config.yaml
downsampling_factor: 4
encoder_norm: "layernorm"
encoder_parallel_block: false
latent_channels: 16
decoder_norm: "batchnorm"
Rows from block 1 of the decoder, named by matrix and row number. Rows with one number belong to one channel. Each number is 128 + 32 x the weight over its row's rms, rounded and kept within 0 to 255. All counts start at 0. Numbers have three digits each. After the name is the row's rms in percent of the matrix's.
# convs0: first 3x3 conv (decoder.mid.1.convs.0.weight, 96x96x3x3), inputs 75-79, a 3x3 kernel for each
# convs1: second 3x3 conv (decoder.mid.1.convs.1.weight, 96x96x3x3, transposed), outputs 75-79, a 3x3 kernel for each
convs0.0 099:112136171134163132131105118143165159133135156128095111112124082104058012139063144142129111156125080198170159104093088092085119110127151
convs1.0 100:123095180163137145098100169115110123107143108127116119179124140190140175087120066147203095137170132173147166154148131145095130118103134
convs0.1 101:151120156120089133074104123131121116131122151127133117100124127106093126141110155104094131129102124171133154097115122093067113133135144
convs1.1 104:130137114166149123130150107125136137116115130106112118093126116089052120064097083092079105129108190127127136112114112127114100128154131
convs0.2 102:081116104136137124125168134088128121133104117133121125096123172127162154091148068160131179123181157139176204100145139104123103112113128
convs1.2 098:125162095101097136153094137144114156132107151119142157109127117156203068098099143089111091174105074080126116123127115136157119147127131
convs0.3 103:102193121135138155127110126084134104105138145134135133101106202138073110128137142166159115143175172183109099108091103102107123113147089
convs1.3 116:123128145134085107138108083132133158126093128142115136124145138149078125155143185138134188153183178122146161139148128114146148114122150
convs0.4 101:158176101131139101103080115127096098102104111124141139144100142203159107179122141092117138049119124144147140100113113117122144139133114
convs1.4 104:138136154170108113137108159142130169139100137143138157180167188126190183154140191107132099123138078171160103130128103131155140142126108
convs0.5 097:111095155101129056156149125102111130107107134083111125176042112167028104126119083133173206139219183096146193127127127135118137107118103
convs1.5 088:105084124095115094127105082145152160107123142136129160099150080173109106080128068080108153094192187078168178108106139146110164141153142
convs0.6 102:141140121126169048095053042150100111139122118128106094093052029116051042085107088149130124157100165162069163108093097073107095113130087
convs1.6 107:136111163149123146130098119135102117114119090112096116145122076119102147111150054121156133138169122120146115110134121111102140126120120
convs0.7 100:136071129125081064119141137120125144111136148156175148115093083127084075110079067101076115045089094097084068152110143139114128135114120
convs1.7 099:162101138140134141094138115138132139090090122128111140133117120062104122113132111150068097175115153152132134133113121141126121138128104
convs0.8 103:154157125155151125125130102119115134112094112129128112099096198054146042150132135079091136070104128091148166096106122117110108121125101
convs1.8 107:094107111140118116141127117139169135111080131129101148111138152062164137164158155095132086155116195140167095122115144136146127115131107
convs0.9 096:087153074125117106105107092121117106101099097100121114181098174131077145137115106186103160136098180177175193160120110151131136147125107
convs1.9 088:137110123136116128160074139148182179108154136129158150071145139095128121061144080136167120126133111133178101138107136153095168147125157
convs0.10 099:128137095115137173072100135120106079113087105129109104185218160158158156147123132042167112089210094088199102092116121100149117074095107
convs1.10 107:088170142076150136103131105159119133154093116152124112128081161185104137071055101100081101061130085130138124127141106128166109126125114
convs0.11 098:094124120136085148151109115112110095097110100131126118110113152151144141130152130204095166079073123146155179115120097115128128124129140
convs1.11 087:119087108149147145054162126148145157156137152173166157074142120109092189072028151145077118137058085132060134146144130140135135119141136
convs0.12 100:137129158191155119091110085114134120133109141131140158123099126119170045120102141079134146100112057124124098143121145159128150148155114
convs1.12 115:131149137134057120144128105169115140157107122143141151147093150077169152115118150179117128117113098139160167141140144135125145140108120
convs0.13 100:124168082159160118064113108094112100118163119122135114099147119119162166139122180188136129110136173183178110126124108093134139120112114
convs1.13 092:117164121131126141064107101132143157131119134151155146151118194126132189135106147148179160086057110148177089127135121147157125113108139
convs0.14 101:108136138127131130164097122127111108109108114097111101153113137137177120135158117113117179131241137124139116103126143136141132110131120
convs1.14 099:149153118124123160145092082119071115126054103107128135154150124139180103153147124158144112141162093108146103097129106118169129103108102
convs0.15 098:150111115106121138093125083148131160145131153122158134124070131104092053129100114126168105081159153096159122115083105154117132129106113
convs1.15 097:122134162142155145112111092133141116120151119144143118136102088159145126088139101124082166108146194122110137128122139137093127127123140
convs0.16 101:123128129112175105111152149108121124118112118116111132160102133175094165168094148155070158148106141151090136109110124122086113108117103
convs1.16 094:136103120171188140101128147146151158153149153142137153093147118135151168172186114122125164087041112088090125148144125136125128144129129
convs0.17 099:142144163115174140111129097155138112145157122157126154101136131090129217138132144214152137152162140159143095112088107116098121095088112
convs1.17 097:096132095129136098084112074123106125104137151136156119060139124159154194126109172124066201178081159209103167151161135159144117130112129
convs0.18 096:072087161111137131109124097097106095090089108117127150142109144120070055116147123137134122056126132116185107148130156129121110127134141
convs1.18 080:123123130109128125130037069165139140173120137139160167116142114170132113083058104114115093110099088138128152126136141116150144149142123
convs0.19 098:106092152150117126103120153096127118120118117143147130136078057076106036155107175165119126102199111092161161141107142108108140135140155
convs1.19 109:133126138172119157114110143151144165137099128162129134190165112115149110057184127129083159056136093102157127130139127157152104110110114
convs0.20 097:110097139108179126157143166079123093080099129123081110063051078108110123077144106126133163130109158150031120128148152151107140138135147
convs1.20 086:120113127107145129125107047147154143126115145136146159111117091129131109174175167120151154171079158148172172113118122127150150119137115
convs0.21 098:144096100118117144126126090134162116159127133128120130143085120134222169107160096128082134155153114147125132120084099107128122150125128
convs1.21 107:120116096190150171193162164127132153125125152131177143105102155098169089132160179129056102170110162135146138120134133143137109121109131
convs0.22 101:078133130094093156097129122134128070146133115141100130171163184126105189151115144121136167169236145131171139088119073104114120086122147
convs1.22 099:148175120104161112106121104134127166097084120126134132111132108153080152127160148116113209097135082099084094133136113149152128112112113
convs0.23 102:129110099090175095132107124111104097101140122088099109167124064193184111157131114128158108099165135183126159120136121131138133122110082
convs1.23 101:120113116101097129106141098149154158144093101137109147121103165176202106159086163087154100059144113147149145124117126119157178123149124
convs0.24 101:124087086088128132122112080098101126099128117117130145137181116185191143160157123174181151108106162168205182106135116114134150082102129
convs1.24 089:115123138123150145079107109169171141146142147166163162185113072115152145128090161174107117094016105091121101126131129152170142134144130
convs0.25 101:120130124099156133143111163127099116120110117126131130147136165130108139091110107006177101104061061106057086133131137130146164138140102
convs1.25 100:140144139126177109111169111137140142106144109126140147132176147116086148081117087130111109072090151160158131120122139142100134124126130
convs0.26 095:099122120136119141153092127117098111105115149158086105101111053079105041082164123102103115106160133116140107120160131158157147144163181
convs1.26 088:085153123083115092088093110154108135151124137147157143158092141151109131087085158147140132130100141114127125116166128103148125134128125
convs0.27 099:134131112133188079124076136149146118113110118123121123137084125117059089135120197132146139091150214126107206111091098158121139129151147
convs1.27 096:108105147113133107104110092144128149113137141150127153114090090114091126102178128105079144100173205156135174118139123126109130123125124
convs0.28 097:090138160128180152138138148124124107150178127126146129140134197119191137187156139175166140167121156172104177093141122105128118129119092
convs1.28 094:118115093107130117117079108158150162112156132128142149144118096142147144098115134116183068098053095130184100132149138144143144138131140
convs0.29 100:149138164136097146153145182165166174133144127166131125121012047067059060088070102131111087134108083078138093108114093141126118096108105
convs1.29 104:143134120181150157101108097105095115099069108129113117096148150111136151114142144165171146159167164177158138147146130147149121120130118
convs0.30 101:124110134133142109134116121156149135159134108145140096102142114147152094195101199111086101120186162134118110149157094125129117121139100
convs1.30 101:096139127069148116065103115147135153158100125152153168137148098227158143080188106100038070160191096169114131101117122123144133139151135
convs0.31 100:148140156105066135098062079098141130081110115104103105104055062115093103154132086095104143147083091129106111106124116151154129146156144
convs1.31 105:152145109093099141097082087121098139127097123109154133116085089165112078191099127197192175245150131168153147121148133131168128114109105
convs0.32 098:117132089105110140148154143165100125115117119136162121140197115174170112175168163123175099154162105080110126110160166121126104093129126
convs1.32 098:110132088091149142126182137127148138134106103135096135104091123150098113147137122142125174115135173159186178137124120126143139138177153
convs0.33 099:151139138126133137140085162126113143138138127146127131166122143160126117147156168158149176155170082121186118103110065100110117095139104
convs1.33 107:117136118129169145083085053144124128141109119141133118090114129145127185151142167155124143132055124115126126133157123126148118112108125
convs0.34 101:081119085081087138121123090147109127146106117134118109074156119096100103117117121066158065151201125109137167096137126100128130102117113
convs1.34 105:143160118171194179129173165118109123107099120116096118126105091113119146120154192113135210121147193115153188131136120129143112120133113
convs0.35 101:078117107157078132041056104139085146117074126101121135134087149102086115113096180175111169138155201197131148141096092079088088114125115
convs1.35 104:157123136130112114119100165143140158105074116156116137088194166092119186039148128112073161068123126110087129112125125132142135114127138
convs0.36 096:130130140115145141117102107113124105170146120144133106071072111139113103128128118085152106131105095149100114097097106113113124107138133
convs1.36 089:164110140154128101142121085103112109108141127121146142106102134098139151157172188134149135173114156139110111145142143135124142122129122
convs0.37 100:106121154124142200141130192117128113122148159107108132136094133144045142111094120141036102119088067139146079110128091147126116101111124
convs1.37 100:126139114111118132109076138144106159136107139137172140116125132225126155163126158077122105171115084164104132123152131109163131124106115
convs0.38 099:129112105119129109124135121122141157126126157118143131166153146162156162133122167169120135140114137179149174118095125146097134150135142
convs1.38 090:168108144144128176118105119126142123108169115116140125152097100164106118143143110186164127139133129134181152141140145154098145150135167
convs0.39 101:166156095137164065109100080157184142142170156142120146132104091096233198124149126154112111118116116169118116170113117154135125113122121
convs1.39 116:118119108131138166116117136143110149135128120154166141117065148167148100175093186129096048141066044153153083129146124161165132134112138
convs0.40 102:171134152113114070154113116110102092110106099127115099164102174115161132129131111096090119096020131108092106083122147150127111121113108
convs1.40 109:112149133112129138128141111142105137142101126126143149135106150090173135209153132126091065210030111127088080108118119120145134145123103
convs0.41 100:096139071119131161111116118119109128123094143145124127158124097211154011138122181108086119092178134034116153118145126152157132102111130
convs1.41 101:134099120130090151128100131132147163170064121159128140118089161168187151136152168095123116085157150129158117132109118134176153117142120
convs0.42 101:095098064097076141094118101110097076088081112090111114178105107146088081139146110178088147135102173175138140127099121125140111124100117
convs1.42 089:170104181113108130114074139152117143129092113126143157078106139039090116093121095178140153120111101160165126123121133132142154139113133
convs0.43 098:148107110155155153139072111111129088116102106135121127147171168166088175143111164152154092120122116136158084137122131123106107150148131
convs1.43 088:115149126158162108096130133161143148118140134161157124149116137142088152127164121131077145098079093115135118147143120149122114132114125
convs0.44 099:110153116136131084110141150128115119109111132118183179070114111151147121207104157113171094131136090117101086101144116103130149125111121
convs1.44 104:128137116158149089112128098137155145132088150148102156107150146085163166149151182101171171147145177166168140134115128134162144141160130
convs0.45 098:121128124139108143113156171104127119109108097125111117150093181113048126124142122104080140119103178132102129134111117126154137125133117
convs1.45 095:094118137137135098093098104162169180147114166167153168063131115077085124089166134130083119125160141122079069135132116138139128131140125
convs0.46 101:124146106139155140164127159117130176081124127121111121128166133032165103151086122127122096100088179083173135151160142133129129106150139
convs1.46 099:119125099168134100118165129170164160149192144158151141141094114112164116113124076155137149117068132129143114152161137144109145149158167
convs0.47 100:091102098152153117133088120109121070085125132090130130129063097169189000148068095113095182110091134129058116134158157183150107159143107
convs1.47 100:145133081126074114135102113130135149152087115130135159139077167135203081190124138117166098181090079139158102131109112104153170134134128
convs0.48 101:105063138094122120095093079142113122135139095136141143174130125165163158132138103097152094130179098077132121117123133128152159120134112
convs1.48 101:110123128161120118079157108139122159132120124147142144169105131135153115098106177129049129082188107136091108122129121135142149134141116
convs0.49 102:150077121126151075114121084129115136129103125102104109118115104148154183158158143097116149128111162175172219103115102101093093080128116
convs1.49 101:118105097075112146114134105149123158126099115167151147082161118120161130130169146082065071145140160139127157114116111125131147118137122
convs0.50 098:147134121136179123067106101150133116130089116151097134143069072114081119127074072090072141116106135085078151122099117131109132140105124
convs1.50 097:159118150162135149149134105140156145124158137148137149118165150139154119137208135138114159066127184161186215147131152150115173143125145
convs0.51 104:126091139123171115155120143123127106188164105136096121128110101154140132126156131097153128123227059086170137106106109109088122101141110
convs1.51 121:141148143154149140198120156122108112085162118111126119191184149136145114075157107120142130090153098132133123120134131151087122122111124
convs0.52 101:081130102131118140085127112096101131135130138141131123094136114114086074074118070187186211176206176180197230091115103110132143077122140
convs1.52 099:158089098107112131107121150143146162128089151146130134132134141061086084074140134076114107079086090093115136134134127138165116131132116
convs0.53 101:070164109120111160112134108121111119107098138105148127143139172152068140172137154133110119080173090070056085163136133122138116143134112
convs1.53 092:075095089101130103128099091152155165148159123147178168123148118190096174066143177116092156106169122130103176132126141150127162131132138
convs0.54 103:126118173099087112118084093104141139121115115107126127122108193108053161134142189138063168144099127159107171145105139158139133109129125
convs1.54 112:122149145140146108141120121126123149123131129141138141081127123061152109094133145150097094155124123097060055136123127125125131135123151
convs0.55 101:136112122133149088132115128090092099106128097109109156181119150148186199156165111135103126075096112168134174123128115141150142116151148
convs1.55 098:116099125137167112104153105173159153141156160153146156167128078183131114125039137119078093139065112132135111135127126161134133149152136
convs0.56 098:098146139113141129112143101099120136106125145125109140089053060132045115130106130138097169091095094074095138114089121146117100151135120
convs1.56 092:115117158099095089130082150129124144136153110134136144147125087148105144128195155123137174086183132139174112125110126112092165128126155
convs0.57 099:146153121088140118116083145078122087114131094108123117105108153118172129143142190107177150107076177175135119094116127111143149105133127
convs1.57 090:073144087093159114060149148157133156163114155166151160130097156061081123128101137088146124174105102114102096122131133135142132119133122
convs0.58 098:078129109163081162129143101101107132127090150159149134161131116072211118166078092082086100128134094044112107136122136109171109149125153
convs1.58 101:140113094144124137123088145141132120104061135140110127140148142119221171153152158162153094132136145188179132114124134148170090117114105
convs0.59 102:139109104060155061137122110162098117144143129142120130159037084138113110099141083133175177150130191128088178121116106127123128097143104
convs1.59 100:125090126142126164134101113113126115105111074140090130188101125141157150133155121131123135103138090121143097127121135143116196140136132
convs0.60 098:119037125123172142110086122112123146146126092129140119132082089117167155110118089156115138127137111179120149117128133141106164142110117
convs1.60 105:169119125117134102113204137125103137051101133142119151164152130107141130116165168137106102107113143129101126124134104166126113131143121
convs0.61 098:109113181136093167146132163144101140129116118133134156108123121133109106164118168085113091077153098067078137103152140108139135116134112
convs1.61 108:159142136132119117107137133143170134109049107122062133126183161146121125155159145145131139156133167156150161113117115130149114132160114
convs0.62 101:118119134143101158138141166108134151141153159135169185103111080144068092138107132195170128169105131214144092129146130107108107134118121
convs1.62 098:112102104135149130109124125128137146104109119104104140097135154170129152099084108144110080174124158131083142134143138141136139152167148
convs0.63 101:136115116071042062109118107118119100131125105116139112106133094179224118152186120124135161171117134163121168132151122129139116107117094
convs1.63 103:127106113114138157127146130126142151110087104096113127135044083063108055149123181101131122128090104202129127105101116126170150124143115
convs0.64 097:132132129138137127077137141116088124112089120123121120091138106110147149138142087155145157108132156124126162104135118094111124121115120
convs1.64 107:114126096156145133128131162144154145137119124156139126158126150104151179086051137069150151109081100092054077119114125135130122120151143
convs0.65 097:093075110121148107124151124096087109125101100118127105184103058197109145158089138089215172097170146050097129137138132107121139152118122
convs1.65 094:136120121165145117149147147114150130098189141141140160140137121184152128104198083168151129080126076090152111151123123161075118149139129
convs0.66 104:093119107140105129118105095125126116111083105108100139179161168200187149152158130152126145137126147175130177135149133120127096127123123
convs1.66 106:149158131140167154141126144117119112109118118114146110118086105117109104132061134117079114107015100175077105128133113136145119120107126
convs0.67 100:099041140133134115171132111112139140124149146123164154194070090111044115163116143171123180105136164178144158149140147137109114135126110
convs1.67 112:123110172142108122167160120118108121089107122143123140087096133128083149076115041125129107141157102134131091121126141119086143142154116
convs0.68 099:113127099083140115102107110126134110134113114121118112107104086145130124120164104113135154184156094121166134116134111115167106088085092
convs1.68 095:129141137128200127126130107136127160119100129136124145130152091185166172144168172169118108117133139131106124131143116143153132132137124
convs0.69 102:170138161122107136159124139118156157103119149126130148104091098136142144188131096077107103101127114059111106132116128145141147139115121
convs1.69 097:103113108115125117098095071126122120114109135135143137154097112142159135177162201162184201158115130156161163138136149146159143131123133
convs0.70 099:090143122103049152124119111098128119119110087135158099087071125112057133122138186080116105130075132132171103129128128207159159138159114
convs1.70 091:085101094099172163074134080142151174122111127137147159088123121098053116121132168180127151129095107168163173111114115129164140117132129
convs0.71 099:162131166141104153106101151133104135106104108110140120108107179094077159133107120122162150139063144138153188076070087104098097102127130
convs1.71 096:141135106108147097096101060161123137144092127138120140107176123125121128133114107094072137160047163114116168110126115100153122133147117
convs0.72 100:122097103089106125168112126097109106097130111104124111156067067152126108125146121109180191183148113110096107178156164152162153129118109
convs1.72 093:110141115126160142096130162129124137098142118127136152139094087157174135222180135216191195143099083130142104132119123154135137128124139
convs0.73 100:088085064074087090132088109094120124108123093123108108137131098145125098113145148173080141178113170150085109136148107128129110107111110
convs1.73 097:118109122125098123102130109136142170142105125145125149119108144077080147109102113128108119135102082122133124108120123124133158116146138
convs0.74 099:131090097172150115074048066141141151133117133123122167133123112081158098078075138115129149089157141164099127097117145108090112108108098
convs1.74 102:123125121146132112111100111146135097111119133160090133079169156093178161097111113178112102090105163140143143128139143136108121148148130
convs0.75 098:101129146158110160073137182065135137087113137112153124115075062131101114123117073098105145140255085134181163102103122123122137124148121
convs1.75 087:142126096113115148084112126151150175148099159166174162122153144154113100125088172128115096100164049168121099140127124154145111131133118
convs0.76 102:111124152123088143130122100135133101138157104125117102190203179102075072141183147140133124144191164064142156104094129112127117090128125
convs1.76 100:132161090148168159107084090138146151132054122112121128140160127113127091194085126110097117166060123091044113124126120132171112118124105
convs0.77 100:114114107137151088157124182122115116123114114157133124136069080147108105091090092123142154124133142147098109137125140135148138126122100
convs1.77 102:090126135163179146127168158127119130095105144140092149131123105137135136165153096173100119103120119114169142144143125135130130128160130
convs0.78 100:110132127112192093152115169115122118108114098136121116081115071121133092142120089086126130076104080113151159138139123150160147119135131
convs1.78 104:171110117156143136120136124156138138158101104146106140187123145191191134136108202111163165090109038168103114145133136137154160140140136
convs0.79 106:177109156089173151102112101122086086095115119086113133171093089079178100135127096164106113106126119155133122110091098092112105120097085
convs1.79 119:123136122126121117143108115151129120101095098107107125091168107138210145095091117138116142122141116138117097101125124138127133142133117
convs0.80 102:136112136126119109056159143110125104159135116128143127128134072133210073110110099085112090090194088123148114115147131133172168136127123
convs1.80 110:150147113140144128114099139131151138125102140130144140100100160159183056152126133062173100148108092074153110131126142136168141134137111
convs0.81 097:111086106099120109072155145087128111093132101108123118159155095149184113142186159170106165129177170204138168122119107107130104122116134
convs1.81 090:077113094138145149087125159143172165092123160138145145090134124078136100087096096132109086148093131091123140129128132177164112107134125
convs0.82 098:085124114099120158098125129100091095118133109124144127114121106117213045140098150071170096139117068099139139122155133109125107107106135
convs1.82 093:153143100124082071083130155139180149134108109143122142138143175084200154155136128100123121194098090189205146123116123131148148117150133
convs0.83 102:147111136132106134110103128130112105138117143165137111139190151140255177170155152106159122109124138143168166094093111133111118116133102
convs1.83 101:104090103158146135106189094138129118112116121158135139099108117105151153080077146085056085051042143149057147124129131143140137122133135
convs0.84 101:097127121123145160086105108117113085130112104128120098205199208149223204151178153161111160140087158109137160117112114092131120087125112
convs1.84 106:096151130107160107124122115134129134104100152154167152113141124075099118060091143085101149103103225175070163125125120141153120135122142
convs0.85 097:155098162117121111099103115114122149130125108100127106142152025096189148153151132103124115084136124121138145139142130149130166108136114
convs1.85 089:108118112099129199094087099159148150155113132181154145142127118127190129147085157199131097174104112152150119104123128135156149120142119
convs0.86 102:105157119138120186125145141107102086096065081109124090155111101067166135144118118090074111063133133120107146145166144115140137129150154
convs1.86 110:113103081121112113120130105105095122085064134126103108086152116110133143120071119118151159131182208149150153103126113135156107116128107
convs0.87 109:121114121129177106153055111079103093080111087112087092110114110159151163140108133131149132119073166146078147134127133151113127148177150
convs1.87 112:167125185147138167177143149124110121086102093106076117127117116095109142123115096143100117120130110144195132129133109129132139118120122
convs0.88 100:081056130101113061109162134163143133157143136134142129161097103138138139114125143131088147094229047055121095156162132119130148120119124
convs1.88 113:091134136118150116133166126136101124111110111123135140138093135197124118102067101092019093078156085138069114113117122150123113146153139
convs0.89 097:101082143176130137120052113063085118079128123103104136143112155146150172122109133097132123148066100118120104102113123133126134118143130
convs1.89 089:092145138099124097080105061165157157117143118145141159141068121115118178135149203124071143081042124180110161122113120129142168122095120
convs0.90 103:182146123169153166106116115120136119155157125127136163118049067169107141112140125100160114091161154112096115120094132135129169107113146
convs1.90 105:123142167187192150162139093116118121127148124134137147147155151150121110134199143121130130107118096179152211144138152148120144155129126
convs0.91 102:182150146124138117131101141151144142131146119145133137040031000119105112105170098174138132161144178157178116109111113126126141127119117
convs1.91 101:092087129174143187122125148133141152112091124147135137200158159103150144173200144208141108193136118143142119118123129158146137122125135
convs0.92 100:120085109112133131110125122139122131101109119125103092139112130126177177162105095170121143159194098161151219130137104158153142129104093
convs1.92 090:116129077150182169092190179149185159116104137140100141174123096090150094116154142095100106134056108141101128129121125130154143120148125
convs0.93 099:124122130145085137116072113101127140112132113110145118110091105148038134137108122134133178148129090109125119121113111114121132130121122
convs1.93 088:139107129136108091122093068132151167101102130105121161110133113152103118117112116108098146103097132116150149114119132124136128132123113
convs0.94 100:142153205123106176127108105107116117092106123126145139080052122180128235065088107146094175148144110106093110131122099103116134114118125
convs1.94 096:087088079091119116097131104135144158128116143159147148122095140087095161145159239090122197128123184156085122121115109134162136115134131
convs0.95 102:097095117134125132143161156104127140124096116127147118113151087045176082189082150120147119145168139165083131100138136078152143161149138
convs1.95 106:130130120157139151139151133116169133116104147126109137096117143146141091114150123165172078155156128144224142129127142137120097147141139