config = dict(
    encoder_arch='coatnet',
    model='image denoising autoencoder',
    dataset='regions of photos with short descriptions (Visual Genome)',
    train_examples=203450,
    image_size=32,
    crop_scale_min=0.7,
    horizontal_flip=False,
    bottleneck='denoising',
    downsampling_factor=4,
    encoder_norm='layernorm',
    encoder_norm_position='pre',
    encoder_activation='squared_relu',
    encoder_mlp_ratio=6,
    encoder_head_dim=16,
    encoder_fused_qkv=True,
    encoder_qk_norm=False,
    encoder_parallel_block=False,
    encoder_inner_norm=False,
    encoder_patch_size=[2, 2],
    encoder_depths=[8, 8],
    encoder_widths=[48, 96],
    loss='mse',
    latent_channels=16,
    decoder_norm='batchnorm',
    decoder_activation='silu',
    decoder_widths=[32, 64, 96],
    decoder_blocks_per_level=2,
    decoder_block='basic',
    decoder_attention=False,
    decoder_upsampling='pixel_shuffle',
    init='kaiming_normal',
    residual_init='scaled_by_depth',
    optimizer='adamw',
    learning_rate=0.0026,
    beta1=0.8,
    beta2=0.98,
    eps=1e-08,
    max_grad_norm=3.0,
    gradient_centralization=True,
    ema_decay=0.995,
    max_steps=17100,
    batch_size=256,
    epochs=21.5,
    lr_schedule='cosine',
    final_lr_fraction=0.01,
    warmup_steps=1710,
    weight_decay=0.0,
)
Rows from block 10 of the encoder of a small image denoising autoencoder, named by matrix and row number. Rows with one number belong to one neuron. Each number is 500 + 50 x the weight over its row's rms, rounded and kept within 0 to 999. All counts start at 0. Numbers have three digits each. After the name is the row's rms in percent of the matrix's.
After each neuron's rows are labels from the 100 images, of 14848, where the neuron reaches its highest value: "top examples" is what is common among them. Only what is clearly more common there than usual is listed. The data: regions of photos with short descriptions (Visual Genome).
# fc1: MLP up (encoder.blocks.10.mlp.fc1.weight, 576x96), inputs 0-95
# fc2: MLP down (encoder.blocks.10.mlp.fc2.weight, 96x576, transposed), outputs 0-95

fc1.453 112:445513445616450523539513549458553497527486512512465489435462446594488436529534488477543465512441494564450587524460475524476501462497493467571610477510517421536491468559497497477499461522573509396525529509483572491414509398399549531469494507464449529604540573568397407578471532604522488499
fc2.453 085:506534556491468469499476497492497519545482497438561469598471488506495498474493441436429520441468520521507399474504508493440506532503522450521463562531577521508601463462476567501488536538494468481480521442455447478500511460531338448454406573503489527369526407573599512421521453576546462638
top examples: text has "blue"

fc1.512 139:474473417474481511511470526478520430519525509659479525551540503468505449471513534457496504549487565549544550484472519422516494443419477468376559477584479442536499452458452526459425550539471511569467475546501607553430453446378504517517555486448545486572466636472473490597452441486533516494
fc2.512 120:498487470503548572492464491452525489509490501632438496532518470543643505411486555556567502526526500501523531503498497429521482506443511566451475516589479470503518454483360420460438474522506505543488502511500584438478426448407556534521581412393538482516541453485638497465497554411497514503
top examples: text has "sky"

fc1.457 106:484670407434479556495479457508528500522546478507553486479557383502437528463465537494608513489498439461574491507565442447542504534599540452550513466465455448381471428477523521487477543519550493497471483613419530455495551576534563485473475361458486552503471522522499482499464525518461499442
fc2.457 091:482459458556430462498582592448533488447619489534466574596478472514518498579444467392572540556557439496450588589479516531551507498505494546515486538551447573526567467565626509462485471479482456477516483474471577525500486450406447509483480542390483534453496545534430491499484603497489471540
top examples: text has "green"

fc1.214 101:521558489560535480513318451445478458475608477421517480475622506450430522503516521491408491498440539519540502561523488551448424460551450529523450451526453543570502436521541533486512520547569486509498543498472529526430461503503449510541512472509521418485514421533449422538508525641545612482
fc2.214 095:481639442460485436486620564602429513527506492537443536608472491502520481476505516551496522441516530512559485354499514544489488489515509516573531453512489476464509591405416478448431517449499495485506496481469469416578548542552524553495506571561514508501418618480443497432506547484463565547
top examples: text has "blue"

fc1.117 082:423649587506432513513451575566460469484540456505520490523470525583493576533444525451411429578562450507537558503536478509496476479560522424471532575588515434499516395437455599515428471505544462513564474514503482585490533509476475548546507510501522414414605476531489565484451539547507483497
fc2.117 113:484492516501461472466576575435542520469679498551516524553558528437422487561502501398508499504499431526431602633498495512497506537554473503468487553522450452496534459510605481535524481512482497525503497469456579550507456463406431491495433475476496529506522611496358495463497560530487456559
top examples: text has "sky"; text has "blue"

fc1.263 127:487529518473491456463411515589521505510522482609446405606520472449520505453445487437481538478515552419580532559462533492507546439396481491396487565490473511521500485503528375476462550467489533539480561437503576592527448480415449544532592538590544556500519580539450548515503493432562525510
fc2.263 100:515482459493569539481476546434510473433451514612548538394570492582606530418485489550567578543546500482482470513487486495480507500540449589448497492552502432478454479457352505474578498466479507460486514552482587497449520551383424421535514587528537526554456493527514493449494537432530592530
top examples: text has "sky"

fc1.448 121:482478563488448466430487548410512547513557501523435495469544430534483393415514468490554573544494477427510549476460589551557486486551501431474531504557505494523548512400529572480466442407503470412527469523473606448502393584549551558517565433546441527475451581461528552408505453506493522550
fc2.448 105:508521504508605494560442465597523501493336501493574484527435490426547507611478477568476458484521564479466357478498501427513515466343525479455462536491474480538495517544502392449496526496470522569490436527523453451496518478497555449483509476444549508540571384526575525534498534524501525475
top examples: text has "red"

fc1.100 122:517444528520512538474476502491546470412543568552401439553563383513491483455553572454437477480451528465537584497527495594540513432501451429499481551533540574543509595453530512510506483501496516527502428570577639463487481546564536552494486426642509470551511531486480534437454545522518598490
fc2.100 090:506447494475495472501434452552480486489371486404626510414430551484568558452504495578460500489511552486477377514498502386499553497438551610573498509491531422517522481525475501467512527481495525522507462514527431466506505507516494471505526588463519512352536476504623518519503475445519380516
top examples: text has "blue"

fc1.95 080:502480542480468601501468491529630546491528496495578566570522443432526445409524578418504489532498482592531542553616481474448507537492528447530511504474507417544449444538528532424504581478514475511450491524460573556456592568516482546498515570501516438499561552502395507531463468513471379586
fc2.95 094:491493544515463465465601568426548514483684501532485534558543538436443470584487492406499519511527422527431573641498500515496502514559488528454493544541454460500548472528657468510532482504481491508500525446461570539498456498401440473485459476472476515511506579502391496432492532489517487556
top examples: text has "red"

fc1.221 111:538551515436471496526485538438515500531617523549556488531524470490454580527509487493450469507490543506455517442521533427531504447482545413402592551549497416474480510453479521456547442489474491433428495583536602524484460558474473525442594402464554543620522623430530446471489470503567577455
fc2.221 082:495437488530487421459589602480508479475524482588458535603590520491486463567483535429566409444514458466488590568503496632537454499550540566531453511569461439525541476497524434578461538516477488524480505449464455425529451540487552498483474480431532486544485633504421493542489611511551475490
top examples: text has "red"

fc1.447 103:442512476571511487562455548481474514486595490523497477451421456450416580378569491442529534543528508481495556568533625446539540534562437451530540527406479431494540505503556463425542517504494448434465406591508546473437458479534458518463474505526481562462535504515615422482447462526434434455
fc2.447 082:477504500488402433481507548512522550471550518600419540549543554441552494669467468380500537484498473517613551527483485570526515497566489593427521522532473484493494581549527432458443472478433506515515534426495540488519487476372488535486499425450488557470512463511352497494512485507499501558
top examples: text has "green"

fc1.227 092:490501521466460607564433444517483527485531492501394450477570484588488512460509410571521502484509464503592518425576522491442444506532541500476527522437478563473438361550525542484529530518508501438548488537472586552413447589477426429585620456575517455495556537427523435495507516520500529516
fc2.227 101:495497524521448469460538592409545482508684483542514540534598553450458477631459499423551478502525430475437598629497504529542494509537486525466504540556445452517538556566595496521485484486498466494536517481490551546538490497375477510476429497496450528548501494536400489466489564471474519534
top examples: text has "red"